From a checkpoint of a small autoregressive pixel model.
Model: 2.42M parameters, 16-pixel images, arch transformer_decoder, width 128, activation gelu.
Data: trained on photos of plants and fungi (iNaturalist), 45211 training examples, 34.3 epochs.
Rows from block 4, named by matrix and row number. Rows with one number belong to one neuron. Each number is 500 + 40 x the weight over its row's rms, rounded and kept within 0 to 999. All counts start at 0. Numbers have three digits each. After the name is the row's rms in percent of the matrix's.
# fc1: MLP up (model.blocks.4.mlp.fc1.weight, 512x128), inputs 0-63
# fc2: MLP down (model.blocks.4.mlp.fc2.weight, 128x512, transposed), outputs 0-63
fc1.9 123:549538536546545497503486479554539471435482491550529585508507457472506556522488495510478540530500488470511517472482564521507448441500448421554479539533527498420543502519486430510473523500544501
fc1.10 092:522488545545544537492474474470493514521487487508509449531475538409569475561501430566474523508466537469474497485471494553579507486511476552469429539521492516458498519489463522495482477611505432
fc1.11 105:472466496461573472478543481486514505478532495503501482469518513525541553582510498493544418489507508519488485490490444530543505575470504619528579473472513523523527473484466530467549501521500460
fc1.12 109:601551499464500522537439486533517468488498575518510501486418489561451497574467487563497531485520537513453558509515502547433483454445478489549511537493517496507543583472480456469538527456550535
fc1.14 103:496464551562468489497530430502479481515535511469552471457529552456521497474480496482486537458508478469558491504508473467456508580464554466486552486467518428517486372471488502566547482585525492
fc1.15 107:500504462506512521465434527494513493523515556471447487494437494461513520534423447490466492535551557527574556547458511527464471482448498502481525528523533461458479592563501481516500498523528499
fc1.16 123:538508480559500549529456505450522491519462516493490584505443558437463539505438491470505503493547525371557563489548408507444478527498502474511506538511565570421560436511508479470523507596550467
fc1.17 100:467554598557464492442466508507542481483444496594547455443522561522494493463434477489565505544494537517393470506447534545506561491438447532525495537506464447445540496511559464521559530519530452
fc1.18 103:475501456540514500480480498500482463515456554523567535536451511466511521445526513549450450537479522551572471499524490509492533458483505493543559523509523504541524452501427471489544509472518506
fc1.20 100:510561526589471482485512512422566488509512516537529524534544569475527523499507520461431563494463440457566510490535474550541546527567385526553509488528526522548514520497553470430496549494454501
fc1.21 113:519543463527515513501495501523523494498508489559477646418530565429481455482451544518526502514587503535474518522521526506423516483478467534484559388483473535532503467523490463449506501498479473
fc1.22 110:510486524506484432517499477524471502464535500570420513481511497578510546523432498539508472571552532468454557517528493520558478512487568517519471486481551505413527435564532482404490509465548514
fc1.23 109:509466527582499516544533438555549479455470473486455525478488497527450433485462413526591461474530538517499502500499480533491445560445508477471520493455488490473507467502446489525505532556447437
fc1.24 107:467448462499542518550470513541500479486468557476608539522431552465472510474466497524509484538501449465443524499501474549505522550512468547526505422533486536453548442507504475449533452555526570
fc1.25 109:538550510531535541478542447523513475517490470496526525483493512458477491553539477573469514533499459438519496492540525494521513548470474455567504512451545475469520397433509471524522490540496487
fc1.26 096:467576503475498491483486381472510465403480494548512500455442491478482461463575505556457545494511438449525542544565465480512550563497511509498502532522538538554497497538471541530550531509543464
fc1.27 114:558500521500482448528521500433491496458511516545508503473489511503485457510497544444576504623537587496451543509517546483527513537491425553544520478491547513386487449523473542500505498491527510
fc1.28 109:596527536558582472499586522502518458501514518505536564516478480459460525421535540575549441489485536506505469468579513493562528527472512510516570538506533475519469461503481498520507523515490490
fc1.30 105:478526510486476491499586503505579491481465517524553530515524529505473510525519465588561469496483469466462516520569560520513542529547460553508534480476522504558588540476525403472480519493507492
fc1.31 113:537516522590524544514478491433496515498482533500496534480503554405544530593528471470444456474507487502496522510479497554532546514454454500528582527464492451498482417499504547522516454519519530
fc1.32 106:521557575584520463506543507445444470551518451529510545542512463472519442524536477522432418516511505403482528527514464571499489549474493472521539507515526458495506455540452502529448501577573489
fc1.33 102:486499594497518486534501444532479435477342525515519473444522468558529508474418478496493544507536462524506529546507530544527570616483522518525543506531544507528540550432499527560559483514560501
fc1.34 110:464496481438520535576457523517581407497481437524508506503473561491520562569509471539528517561556507521461508567454535550500512501507528549505563457513471469506483431565567481411427515505538471
fc1.35 109:582464492556481468501471469523461480527478463509535533450420607529501524500460487478539464538533470514456540493487545542494539511494526586504535446416531511481494484516484519529517489492617479
fc1.36 105:529442535585557495582443524462459512536478587513512488479497565498530600526524457500570461504489485473452524524487465478488564540535445460461531488416516466490548397504511458500459527482451527
fc1.37 105:560465528473549511466456492531494432557463475513555474468512457507450526539464508469526507563485525502509540552495508513502552615573441481505555464489525484548569503469491454547490560510509494
fc1.38 104:537496455494532503517518432516530480488437489496558555519530426455456461461500541532495504532491495474508544449579495483544449523464550554510529496563497523477513499574519392498569432453558544
fc1.39 108:515512528521508471500490462510492497512443506463482432544425546483487578468497480489530470521539476449584558532529509502513540476543549553525497508465480533474495526507437543501473503457495564
fc1.40 120:520463461506525495545568525463538467460449520581527544485455580516478522536510501544540471473528485475438502516496513507480529477492489505548493420568482498477584510486514494438487502528526527
fc1.41 114:537482508446502465538582385489543508521436490488490446495463525528528461568519424550495558564521480452502511528495576564487487482501459506497551509455521491467558487552464493497559470522572541
fc1.42 108:518525508506530587531458552453585481483513560489464510458466478470558486550522443557488473576563466466413534571452522544445436480495457495517509523457571543465543501487480424402458491493513492
fc1.43 110:489566594523478535448544521499568501486471530508508516525440573422489598550528388448481506542492491489476522531411465494507540574514502481495513532455442513474546464518481499449468482563502545
fc1.44 117:543496473495527492463480509536519460468498531577537523431519455452577518494486482457492487545591531486534545523513500516448421503444537524496501539504530469450458480510468507461513437498554528
fc1.46 110:581531499518481465540520443479532449521501485587506505506413444494516503512535500483526521504534507476472502529526458547574603518462561561494518515512475467408523467508572537413462521433516580
fc1.47 095:506535546587463500457497510438536463539503496519587526491452490456511525494590458496516533579464426519467491480476514570524514427481520511488557527420475482479519471567452479446488500509546529
fc1.48 108:530561548577506504471645476510491461495523519505485548476526408465503514464449489517488495571506537541464504530482502483483512505540516499536456476518526563463524501428534402423522499495555468
fc1.49 106:516565579534509484510420507570493510485481506472479513471488485506541515478537438447567454433558467485457545533469466511478537506474541555496511490522470569483655541466466399460506471484499523
fc1.50 115:519568517541515410475479390469544527517488546510470492466475476524503481456506487471556400567537569514542499513489499509522448434444583589510492498489538509431473487496472486570535482516494520
fc1.51 107:500494539490519553478479475510467470496443487528484485456467584417558414481509490493508521536539479533472534517540495577443477544457429527537565516511495508473501514531486583446577511516547494
fc1.52 112:453421493581564502415508491510509426482478441487501512483612494522541474455513461516524479525548497526494551554535485540489450446488434457507491527473515514467474432470499477450518506522512496
fc1.53 103:469475501543513480541522445557468444494535516443501495479474470474518510526455399541528510517503547525465455493447473570567511444507589577512469497534510476506554504443545475550483561533553432
fc1.54 111:459456561494487487574430505483515514485483502568459510488512518530525545547480529541568472568544531447495558549508476496450513473465513577429531532441560508467499499474514452497528491504458539
fc1.55 114:565436487487520499468527467445455414494462530493502514491590466454546530477543455563518441493548579410517572590518476556432500501492462487495507539493443541494474449476529488497494418527521440
fc1.56 109:426519524564495504480592488509510484545526553574451487496536435491501505511501478605509435510547496563495527513511475506463470472521575545523489469450530503416530491494443503463518461509458519
fc1.57 101:535498508516549573485563479497553490546498527503433485513520507484441477491519516465456413496557479493489541546489535528454483447480465536534467432474543543441502506451528518517548400511519508
fc1.59 118:514550481505503506598455518498497484482510558506498559461456471527478517509420545549522512539491578466529523515539525547499448521563522455495495508445503494431561564505468519449557480509497505
fc2.9 121:524542410494563489476472554532509512450582418528524514493500468472468533562502472509496536469490487475545480491538499471507484475469502438560584564497552474488513520556471541539461525463498447
fc2.10 080:506464526400581500543478509520474489586537519519458529463523495502519510605489502487469511542439479472530435467543514430623517434501490459473470486486483465523477492477476555523522573525502484
fc2.11 108:485465509426524476589476520500567454582560528485463499465466534536482563518491487533515519458505519469510418473461495479462502470397491546514532491463477465582397504514451542499564599516437478
fc2.12 116:544537559447557488474592491537463464561525442500477542492508593472505563528485559504508549544455423498520516461500510495474530514470443445547504507443481464536494491429485557445513492559488564
fc2.14 104:536541531504555468482510524459499543548441502493516488420467507458535561474473488515509467437488530568501451482553518503430484447468479454463481526509440456504497490475456444538557524498531417
fc2.15 112:511506590521522478410446530521543507485498505529507504548575465588471445464532467445509470442484478484426493495484470488469475508557474512539444533538547545485537445467502494510515529580542481
fc2.16 114:481479303495478588498494486482493582549471457505481500469517505544517548520458514479530537472468539484496451482503427487525494490566489521531482565464475490534544552453488544446510490505448491
fc2.17 095:471422535504554470570541504518477438600483433515500529531498492514558483437498566366501452442513560493535465532428565457534519451491528562525437476454552512593491488538460550499517546513482548
fc2.18 103:460432503482437553531448529453527439498513535476493506502509480500519541471474427453583457574501518444497487535555474523529474538452447493427410523443549466573492522486422475511461583526462533
fc2.20 109:486515656523509442436543439510511444467516471569482456486486470540459490529430446475466491495531543548442522513516453526468506517501505454536486512530524502471457519583466509484451473463613500
fc2.21 119:487527478468496456503559462472542465572439460470484522482553534501462511564469570464457511552483514473461512513517524486483515484494488442433563565524506533449441552464498458525487579554514510
fc2.22 114:554540544492483436481542506498525475416463594560515488566486426449509546526415479551542520512517612527551491528526510489504500504487518509527530465511537515467558495511549516440437491467455508
fc2.23 111:550512548512499431492469472428465510454479510514490506445453557559525532481567522437530470601501513456526548532427494468482488556526531430453475508565488488469528533523549444505476486575506481
fc2.24 103:532554378451456521470487470510536593510541466483432537497539478498433452499450538500493499418487414519501472478497514529497527521451454539536488541439548495539471513516486540507457531493519480
fc2.25 114:455593547529465447468481437546460457521565534466451554529539460493538516572473472450446489465523509517495499466514513450499552488509509474497497528415533427557483424545451552455486492502620490
fc2.26 091:492484495541511477565477518546500638519488573449532471548422553471462526456512521534554549508495472440451486486471559499526447475496445555568510489547519535478409455438508466515550496498438524
fc2.27 112:505513562529583491437456491429430615538514525522493512526503549468569461523472522490492517461483505510518507532560489478446513490531513553478463451528526513540467429509526498503489509483523534
fc2.28 114:423528492451414516529460531535511501504543597469505440466448498526501488513485471499468538451496481449475510480475460484465513514508502543500492480471475516490463445455454559462467500493506460
fc2.30 108:576446570528505486440428511527551500556489445486492509496522467508502482471491566454451464511474459456549528556493495401523498495468573453512539497513478482547473424559481458478549530482458606
fc2.31 109:479478554490453528475508441579476491515483497459527504505437527534539497458537486520502453506513503522450510510514492463471579417470472502563459511547444508541489515544594563519544458479445434
fc2.32 104:429447422409540440534466453472550482574509474491472506509437462490432532494544494383512517566495524554499517493466483438490494542515557508549475490545526465500502482533457437486558456467505475
fc2.33 104:471488483531445487477522571480521572547545572489518536543509535468492522572541456498465541495455453464538501461465430439477453414494475569441515521531513475478461502515487518530458491501514486
fc2.34 103:572495480563468560423529467458439502524455520476487479485528445505532500530526468523540486373506453492541467533550488501504466467547537456484499490516406508505586460590540510462486546495432475
fc2.35 124:466530503552495553478423547541555457495544459571477552472454504469481496486462437513515512550563547494531506526467433500478484568479453512441453465467525455537515480516544508411566495483482425
fc2.36 110:473505505519444484516463501452534472511534526485535508461544497496477504544485424495439484477475492574504537509445499494480497531539503501484539516534549512530433553443524618578459473474567420
fc2.37 109:508398506630484493482601458495526530560536489454551512490500519447490451468516537462467505478488478509565508487527473452547457439524479561582526518474486461465508502482453480543478500459478549
fc2.38 105:530477515538501455466571528552427427555491460508496489488522565437519569478490526462501490459474432522476511472425477481507507561490469484423478516547471494513547407518402485500465457473568473
fc2.39 120:434539368481566520512519516480504467491525495530484470487471498478574476522476546538463524447487515494430489470557479471479490597476545519493455465480543467476593572491529472553496456513446491
fc2.40 119:490476604588575526412510510572486412495514526520524477517538373537461542500519522504468469462528501510498462482529540475554540500459519484537518462476439495497549485558482510493487486553507529
fc2.41 117:507513565412506506455552462459501443514497440540436593540473501430502516456523549469487477531495473480512514525486536475517500442448466505509522523560560497514501509499545521562579397571502434
fc2.42 118:587533446529490512499519446441473505438442436475529560510467517482498562502514521564449613487523544514524531493536530463549511436461462505507502444560529470517495450544506520490549506478511518
fc2.43 109:537498533490524482526457468497506469481508468537539508498454489552505506451478565489577550476480520472506542524546470478531512445483439492434566500484519530498481512533518549481471526446480495
fc2.44 123:548489610458472490502565542527576453539552474501540519505426513451524452461532463455447453525485537471494522478443476445518510444451538546545451453543482548499482477484513429489531511528476575
fc2.46 109:444468539465447442525481467530502574496567417517532449495503538526514500480554569446541453507536537441484523515467494528514516465490399480430407558502523524540393545525488553487502478522493514
fc2.47 073:459502407426530455487457501493459471465532446518518473509476486567506564555562502520564458558400476486492416361520539495534556528515435504536502539433481476539475529478504512485524529483513510
fc2.48 103:428415529493512513461360511484467508501461484484546514506445547546556537543546517529474529456504497519379560525515478537491509539458521450497509476488474480501458486497556557484526501491476529
fc2.49 096:421487434434521540496424551508520474479562469488462550460498483557540490483536492431524540505528438539526496500521501500497504560503500534511499425524542492560492467473471561513423437463460460
fc2.50 104:479494557455477465481568475534409447424499468544425540511461514568510558519430497564425462444528453537418501540440546477512542462468473480494535515464523478511520509534516485516479511575551582
fc2.51 103:540520524560546535490535539530524500535534570522517557583527501414475589475559518503490458430461453456484560478459485459518560496526470551500443491479578475430501568463482447470582481504569468
fc2.52 113:544540474445471538420501520555523496488494529516484519501500577524481514468481517490520524480483487482478503512578509477457421566507543609434471530505457511527538543477502444411533490487501504
fc2.53 101:521511524487574464556518464449485538497493462562432510466534545532476440499435527449470500485535493493498506489452443531487510428523470521504497488493418532517543494453466488558506521409565540
fc2.54 107:513485544403520505484480570508456444536537466511479527538505462596422545525501469494578419512529490402486507502464481476468441502499425481549486568500450555487567566433489542535500451481491474
fc2.55 111:494533578487513442511493557460463613515528468507499577526499514483503512558509484461452517441485498552551486494481496545487510520485455461507474489488492524485542482433542517443460486435460537
fc2.56 104:486418538485502469595512465490497491521513516448477556472576533515448517515495578445459526499480488473476520481475510492534470425539493475464437544487486471486454498574433492500546459549529485
fc2.57 100:441543457473450470593467549455497400500504511496417509441556454542575459528548479457554517549507454483478477482490469528489500588540487525491487488501538461515478520440493501511478507498383545
fc2.59 114:461489281599457620518531535488475520494481501420465515481496498448429501474438523504510525553506522554427519523483468537474493533501487505457511533459497522447517549529521467454570529476488449