Weights of a small autoregressive pixel model: 16-pixel images, 12100 steps.
Rows from block 5 of a small autoregressive pixel model, named by matrix and row number. Rows with one number belong to one neuron. Each number is 50 + 15 x the weight over its row's rms, rounded and kept within 0 to 99. All counts start at 0. After the name is the row's rms in percent of the matrix's.
Before each neuron's rows are labels from the 100 images, of 14976, where the neuron reaches its highest value: "strongest on" is what is common among them. Only what is clearly more common there than usual is listed. The data: photos of plants and fungi (iNaturalist).
# fc1: MLP up (model.blocks.5.mlp.fc1.weight, 512x128), inputs 0-127
# fc2: MLP down (model.blocks.5.mlp.fc2.weight, 128x512, transposed), outputs 0-127

strongest on: class Liliopsida
fc1.267 107:51 69 53 55 52 38 29 46 29 55 60 52 38 73 41 47 37 74 17 39 46 49 29 51 61 55 29 60 58 55 35 59 53 57 69 42 53 26 42 55 75 65 60 48 75 85 36 77 28 35 45 67 27 62 49 25 57 68 37 48 48 59 78 55 52 67 44 68 51 21 63 37 25 25 55 50 43 87 46 52 59 46 55 26 48 73 36 32 33 72 56 49 54 40 57 65 23 52 61 53 40 56 23 49 46 59 47 55 49 31 56 53 29 43 84 37 37 50 48 37 76 27 80 41 55 42 56 62
fc2.267 096:43 52 77 81 68 48 86 44 44 50 58 24 49 34 54 49 30 48 40 72 47 36 58 59 32 53 31 59 56 30 35 66 53 41 48 42 70 71 48 54 44 74 29 58 49 52 06 50 60 51 54 44 58 32 53 42 60 47 45 57 54 42 66 44 82 28 40 47 50 41 53 59 47 59 52 54 87 25 29 39 42 41 31 39 40 59 52 44 46 58 43 42 54 58 56 35 22 39 59 69 26 24 43 79 58 72 59 47 43 50 49 89 39 55 41 48 70 37 23 26 49 39 83 69 40 59 74 62

strongest on: class Liliopsida
fc1.312 107:82 63 70 36 71 45 65 39 49 48 65 36 74 54 52 45 41 24 41 47 95 50 38 34 21 44 45 47 75 49 37 40 34 32 41 50 39 69 59 61 59 75 82 50 48 65 54 62 34 54 48 47 57 50 56 71 59 57 40 59 58 52 37 55 68 67 53 39 44 69 81 56 50 31 76 54 35 61 50 53 57 86 55 57 40 64 40 37 49 70 40 35 52 64 36 43 09 25 34 41 54 44 47 78 41 64 65 56 45 57 61 24 50 37 48 61 51 35 25 11 52 42 55 51 69 28 43 45
fc2.312 112:32 56 33 16 47 68 69 39 26 49 43 43 24 72 48 44 34 49 38 36 66 54 58 66 33 48 54 69 76 50 59 42 47 32 57 50 64 80 15 43 37 46 48 55 42 76 41 27 27 44 38 35 37 45 44 60 57 45 27 75 29 30 71 29 15 40 52 57 56 48 60 61 65 55 81 45 47 40 49 73 88 59 39 66 54 60 52 61 55 29 57 53 57 42 76 63 80 70 49 63 49 22 49 60 56 51 43 72 49 58 77 48 26 41 50 42 42 40 44 36 46 53 47 68 64 54 70 52

strongest on: class Liliopsida; order Asparagales
fc1.66 113:56 52 60 48 47 66 58 41 51 60 58 44 40 50 63 58 41 41 45 48 34 44 38 31 26 11 51 60 66 52 39 62 53 54 63 62 67 45 08 51 40 73 26 40 65 54 26 75 35 70 21 39 55 54 61 46 34 37 42 65 20 75 60 86 55 68 54 48 62 40 52 32 65 34 46 62 41 61 58 65 56 53 87 53 68 71 59 51 61 17 55 62 52 31 67 43 47 45 54 59 32 27 20 59 47 38 31 59 44 79 53 54 46 42 71 15 46 54 58 30 51 59 52 50 71 68 32 48
fc2.66 108:58 58 39 61 36 54 54 76 30 31 26 21 60 48 29 78 58 63 45 59 77 62 45 77 57 75 54 62 54 20 46 41 38 26 73 38 39 28 41 61 44 38 47 58 46 66 49 51 50 62 41 64 66 51 45 41 72 54 48 47 42 30 72 44 64 60 50 58 51 31 47 97 21 50 53 48 59 52 46 59 37 37 47 76 61 72 35 48 67 62 38 39 58 49 40 40 37 31 50 53 64 52 45 38 58 28 45 44 69 39 60 31 51 34 62 57 58 98 49 03 60 49 55 52 31 43 66 38

strongest on: order Asterales; family: Asteraceae
fc1.343 104:50 87 63 69 41 41 44 33 52 79 36 35 26 39 53 43 47 53 71 44 55 51 63 58 78 31 27 95 44 37 66 57 28 41 49 54 44 44 55 73 42 37 60 35 21 47 67 29 29 56 56 65 50 67 66 43 53 23 56 43 50 55 56 48 49 62 46 83 47 54 44 78 44 45 63 72 51 64 60 56 68 43 45 35 66 65 48 56 16 48 39 49 81 13 59 86 34 64 40 58 40 60 34 46 53 49 44 29 52 53 64 34 44 52 68 36 45 51 63 47 23 54 63 40 38 37 25 46
fc2.343 111:33 59 89 71 30 60 38 65 40 31 55 71 44 42 65 59 50 69 65 63 19 47 43 30 53 45 59 44 00 47 77 57 57 48 03 69 59 53 37 47 51 37 42 29 73 50 67 44 37 36 60 39 59 33 52 32 74 74 39 55 75 41 59 49 60 72 34 45 67 40 63 66 35 64 34 46 45 56 53 36 71 43 44 54 31 27 24 48 39 69 69 58 51 51 64 38 42 43 48 36 71 59 48 42 75 46 51 58 52 58 68 37 28 69 47 52 52 50 42 60 43 48 49 57 57 28 79 54

strongest on: order Caryophyllales; family: Cactaceae
fc1.153 123:54 21 83 51 69 83 24 46 31 37 44 44 81 31 65 53 57 41 52 51 62 32 22 50 39 53 34 63 55 54 43 53 51 56 52 44 54 42 31 49 57 65 52 47 66 24 45 88 57 29 34 49 61 41 22 42 52 44 49 53 50 60 47 56 31 49 25 51 75 66 63 58 53 41 43 61 49 67 69 63 56 44 66 46 50 32 58 50 36 49 55 77 62 74 65 72 57 18 48 57 30 52 56 37 17 37 52 51 57 31 36 18 56 22 41 69 49 46 23 51 55 36 58 56 80 67 73 32
fc2.153 115:45 85 27 52 04 60 49 42 52 53 82 33 54 70 29 43 64 55 65 53 48 69 20 54 91 61 42 65 48 54 32 46 41 43 39 32 28 38 50 73 47 62 62 29 50 51 41 49 59 65 58 62 53 22 50 47 49 79 38 13 41 44 54 53 29 35 31 70 53 38 79 46 47 57 29 40 75 46 46 50 59 59 39 46 53 59 68 33 45 45 53 67 60 43 66 53 55 74 38 46 44 63 45 64 84 55 49 41 34 50 61 70 47 40 33 63 54 77 23 57 33 49 36 55 51 43 39 26

strongest on: order Caryophyllales; family: Cactaceae
fc1.136 110:65 35 64 62 47 50 41 73 47 29 53 52 59 32 46 35 72 55 59 49 63 40 58 52 45 42 43 63 37 65 71 36 32 12 63 55 41 33 27 55 53 45 48 37 46 76 87 47 44 52 47 61 74 60 46 62 41 36 57 54 20 74 51 55 81 49 55 60 82 48 46 57 17 31 54 47 40 79 41 62 58 88 43 58 62 35 40 26 51 57 61 56 57 56 46 82 56 49 43 50 37 43 33 61 48 42 85 63 57 40 55 17 23 44 46 53 38 42 31 38 47 36 36 60 84 62 59 33
fc2.136 113:35 34 64 60 68 39 60 40 57 58 43 41 50 67 47 39 61 13 67 60 54 52 46 42 36 70 24 49 55 61 58 67 22 49 78 75 58 28 71 48 65 44 53 44 62 21 35 51 67 40 63 63 69 44 47 47 48 77 18 14 37 55 48 43 17 41 38 59 51 49 58 36 17 62 53 51 27 70 28 60 51 12 62 49 31 26 22 77 54 65 56 56 58 48 49 56 68 43 47 45 22 53 47 36 33 56 75 58 77 53 39 55 47 49 55 59 46 63 51 59 49 73 42 56 52 60 41 25

strongest on: class Liliopsida
fc1.252 110:32 45 52 54 46 61 27 46 30 62 55 46 40 52 45 69 49 26 61 51 52 50 57 47 64 36 28 55 40 30 17 74 40 55 55 68 69 65 83 73 73 68 90 64 53 40 61 76 66 75 77 35 58 57 38 48 47 66 78 60 54 45 32 24 56 45 39 35 56 52 59 55 47 63 27 32 53 47 43 59 53 44 69 53 38 56 22 44 00 52 79 53 36 46 55 56 49 39 48 53 28 36 37 24 37 55 59 56 43 38 41 36 61 49 38 65 41 05 37 45 43 52 42 34 54 52 61 47
fc2.252 125:78 63 29 76 47 55 53 64 43 68 53 51 34 65 66 66 61 75 45 24 39 66 69 42 62 55 52 37 24 81 49 47 45 52 89 46 23 52 64 62 71 34 45 45 53 78 37 38 53 20 85 38 56 59 39 65 60 62 41 64 47 58 42 31 57 66 65 54 53 57 45 31 45 27 54 54 21 54 50 70 29 80 58 57 45 57 52 48 46 45 63 65 62 64 67 38 32 49 45 39 05 66 35 30 57 26 36 68 37 32 26 45 39 59 43 47 42 40 59 50 32 44 60 29 52 52 49 49

strongest on: order Caryophyllales
fc1.447 112:41 30 65 35 53 47 53 74 51 41 64 42 63 59 83 48 59 38 70 40 59 45 62 67 37 49 27 83 66 75 46 44 35 28 35 52 52 59 31 56 62 39 62 57 40 46 62 76 44 41 40 12 62 78 46 64 49 48 41 60 20 67 66 74 59 52 19 56 48 53 31 46 40 53 45 42 16 67 38 51 78 26 51 59 65 42 69 35 55 58 36 35 46 45 32 63 53 43 37 26 44 31 43 61 63 53 78 44 56 82 58 28 71 36 60 60 32 51 36 37 59 55 60 53 73 36 69 33
fc2.447 116:70 73 64 67 44 42 51 55 75 31 65 32 42 47 36 51 70 58 55 18 54 41 51 44 59 47 39 46 41 65 33 50 31 58 50 85 86 29 60 38 49 57 50 43 63 43 35 45 66 53 50 65 37 27 50 65 43 41 39 33 53 64 67 24 61 50 34 72 40 51 66 48 34 63 31 51 67 50 35 76 41 69 62 68 49 21 71 37 40 48 39 51 38 66 78 36 29 57 38 62 27 70 48 72 92 30 44 33 51 64 63 42 60 54 30 55 47 66 53 61 41 32 28 42 41 20 72 54

strongest on: class Liliopsida
fc1.187 112:36 51 69 60 63 46 29 74 49 23 61 45 46 44 57 68 67 23 27 46 60 50 61 23 45 31 54 35 78 46 78 55 35 39 41 63 60 46 23 81 61 68 44 33 79 52 48 52 55 59 71 53 62 73 36 39 53 26 75 48 25 66 63 61 62 62 38 53 47 37 56 59 75 31 31 70 39 81 51 55 39 56 50 51 43 28 33 42 50 59 55 45 52 64 42 70 38 13 67 26 66 39 49 53 45 42 62 30 69 64 38 75 61 37 51 25 20 43 27 32 54 56 55 41 48 54 46 55
fc2.187 125:48 50 28 61 65 50 44 63 76 60 33 29 36 48 41 65 31 47 46 54 41 70 50 39 58 41 09 42 54 67 48 66 58 46 35 60 64 42 30 40 40 35 68 41 45 39 46 54 40 59 61 20 48 62 56 96 68 38 77 44 31 34 52 52 43 46 80 33 57 53 66 29 71 50 37 34 28 62 60 31 81 24 39 61 27 60 47 43 61 75 55 66 64 42 44 62 28 66 52 45 68 59 30 24 14 36 49 51 73 43 42 66 52 39 48 48 77 64 50 46 73 68 53 47 47 53 38 43

strongest on: class Liliopsida
fc1.402 107:39 23 70 35 59 52 66 51 14 53 42 21 53 33 54 48 40 35 43 55 89 22 55 60 49 51 32 40 66 64 60 79 57 55 39 57 75 57 41 53 45 87 47 36 44 41 40 51 56 45 44 37 52 21 41 64 50 48 27 64 26 60 62 47 34 39 49 45 41 51 70 71 48 51 60 41 50 50 30 36 32 36 81 40 44 54 55 43 15 68 67 55 50 53 47 70 28 36 76 68 44 44 43 64 39 63 50 81 58 18 65 45 37 44 61 55 53 47 39 29 57 25 57 22 50 70 33 34
fc2.402 117:78 67 32 84 30 57 43 64 67 73 60 78 33 42 33 29 47 53 46 67 48 47 28 46 36 56 32 50 52 72 32 52 50 58 52 53 52 68 20 74 50 29 35 50 62 32 50 64 61 40 49 44 42 65 60 67 53 55 26 34 49 41 61 30 51 64 62 51 46 38 89 59 50 16 77 44 16 68 56 45 56 24 60 51 25 63 42 44 70 45 66 35 63 45 56 42 26 49 57 58 23 34 47 40 60 51 45 65 75 44 29 51 38 55 51 56 49 59 65 65 46 41 19 56 69 41 81 51

strongest on: class Liliopsida
fc1.337 107:45 43 58 56 59 32 24 34 47 70 47 42 43 28 61 47 75 09 41 57 32 20 58 38 59 62 50 47 83 51 61 55 43 40 58 56 55 32 34 58 31 52 35 21 18 64 65 52 59 29 49 64 75 53 33 69 35 51 44 69 50 69 54 70 41 68 50 53 44 37 40 26 61 04 50 38 54 83 31 54 57 43 96 45 51 62 30 51 47 47 51 64 62 56 64 63 63 63 54 45 36 57 66 48 43 59 53 49 34 67 65 37 37 33 24 42 25 51 41 58 68 51 54 44 33 54 37 37
fc2.337 102:44 50 58 42 28 39 31 27 41 63 47 52 52 49 68 36 62 37 66 44 57 33 42 48 51 66 76 13 68 47 77 37 57 49 45 40 39 71 61 32 51 58 45 41 51 28 40 39 52 40 42 52 34 64 45 78 33 65 49 29 62 78 62 64 23 31 10 67 46 41 54 49 18 70 16 53 70 56 38 92 40 53 57 64 49 37 49 64 62 63 22 43 41 53 45 55 74 51 42 27 53 54 61 52 59 65 64 64 78 41 34 70 45 73 58 49 65 52 49 38 55 61 63 79 42 55 42 33

strongest on: class Liliopsida
fc1.303 116:61 32 73 66 44 78 68 52 45 72 51 50 53 43 72 34 43 36 45 54 61 44 21 66 54 45 42 47 55 69 64 68 45 50 42 84 79 37 62 58 55 80 52 57 54 54 49 78 45 40 41 39 64 37 42 37 52 58 55 60 28 66 52 59 66 36 21 34 56 36 36 39 17 21 47 43 51 62 55 44 65 52 62 03 63 52 79 43 41 65 43 50 49 61 22 69 31 04 41 50 47 42 52 68 47 37 51 46 76 49 57 53 41 61 63 59 33 40 32 40 32 52 51 35 43 27 35 28
fc2.303 113:61 54 37 35 57 49 44 65 43 36 30 36 59 60 32 45 69 61 39 40 47 47 62 58 61 46 62 59 56 44 22 44 72 59 37 39 47 50 38 24 41 68 64 50 60 28 44 41 34 51 45 66 26 50 48 42 74 07 40 63 53 34 41 57 44 92 75 42 54 58 54 47 78 75 38 74 60 39 68 47 45 58 75 85 60 60 75 41 63 27 36 83 47 54 44 34 39 61 31 49 21 56 48 44 36 55 64 81 51 73 48 53 55 50 58 32 43 60 77 60 58 35 58 40 71 50 40 22

strongest on: class: Liliopsida; order Asparagales; family: Asparagaceae
fc1.505 117:31 42 68 80 68 46 68 37 48 66 39 53 45 70 73 55 66 32 17 46 76 39 70 56 52 45 25 42 58 59 39 57 33 65 53 68 60 43 26 66 42 71 40 44 64 54 48 63 63 15 40 55 53 43 46 57 62 65 61 49 77 48 31 78 58 66 29 55 48 47 13 06 40 38 62 47 58 96 59 45 66 77 51 33 67 58 47 49 41 75 42 54 41 38 39 42 35 47 44 47 21 67 30 58 51 48 66 43 56 58 50 36 45 49 38 37 43 39 49 32 51 35 50 24 41 49 33 49
fc2.505 139:84 62 50 59 55 51 24 58 46 43 34 43 46 34 44 59 65 55 80 47 53 35 51 23 52 60 66 54 65 50 62 51 52 42 49 61 57 56 52 51 66 65 58 38 64 38 25 39 52 21 53 42 43 35 37 56 56 38 59 41 34 73 52 47 40 60 57 24 44 50 93 96 59 69 62 59 42 85 21 53 59 06 39 56 43 49 33 43 25 32 27 46 67 48 85 41 53 35 56 48 22 39 50 52 54 50 64 72 46 43 56 46 68 57 45 47 53 56 59 46 57 21 66 18 64 55 54 38

strongest on: class Liliopsida
fc1.241 100:59 58 73 43 36 40 57 39 64 22 76 38 59 43 84 42 58 64 68 20 58 63 63 47 40 40 52 58 46 60 48 44 45 10 63 54 49 47 20 82 58 77 28 55 69 70 33 61 62 58 62 32 54 29 52 48 65 42 38 45 31 64 49 61 32 44 38 87 49 19 55 26 52 21 66 62 53 74 60 80 49 34 55 42 72 45 58 41 30 46 36 60 47 44 51 49 35 47 56 50 30 55 39 52 56 32 51 34 68 23 41 40 53 37 66 53 54 26 54 51 80 31 70 42 46 61 48 58
fc2.241 093:47 49 53 66 84 57 14 60 55 65 19 51 49 61 54 47 57 58 60 57 34 68 65 52 41 44 48 53 30 55 48 40 40 93 57 47 72 49 30 33 86 43 16 53 47 59 59 44 34 61 34 29 67 61 48 50 56 39 57 35 46 50 31 31 59 31 67 04 57 54 42 76 30 79 30 74 26 54 49 60 65 69 35 34 46 53 65 38 56 52 48 58 40 50 31 32 26 50 48 49 54 41 59 21 48 43 39 69 61 46 51 43 58 34 71 45 62 48 68 78 40 54 30 53 66 52 70 55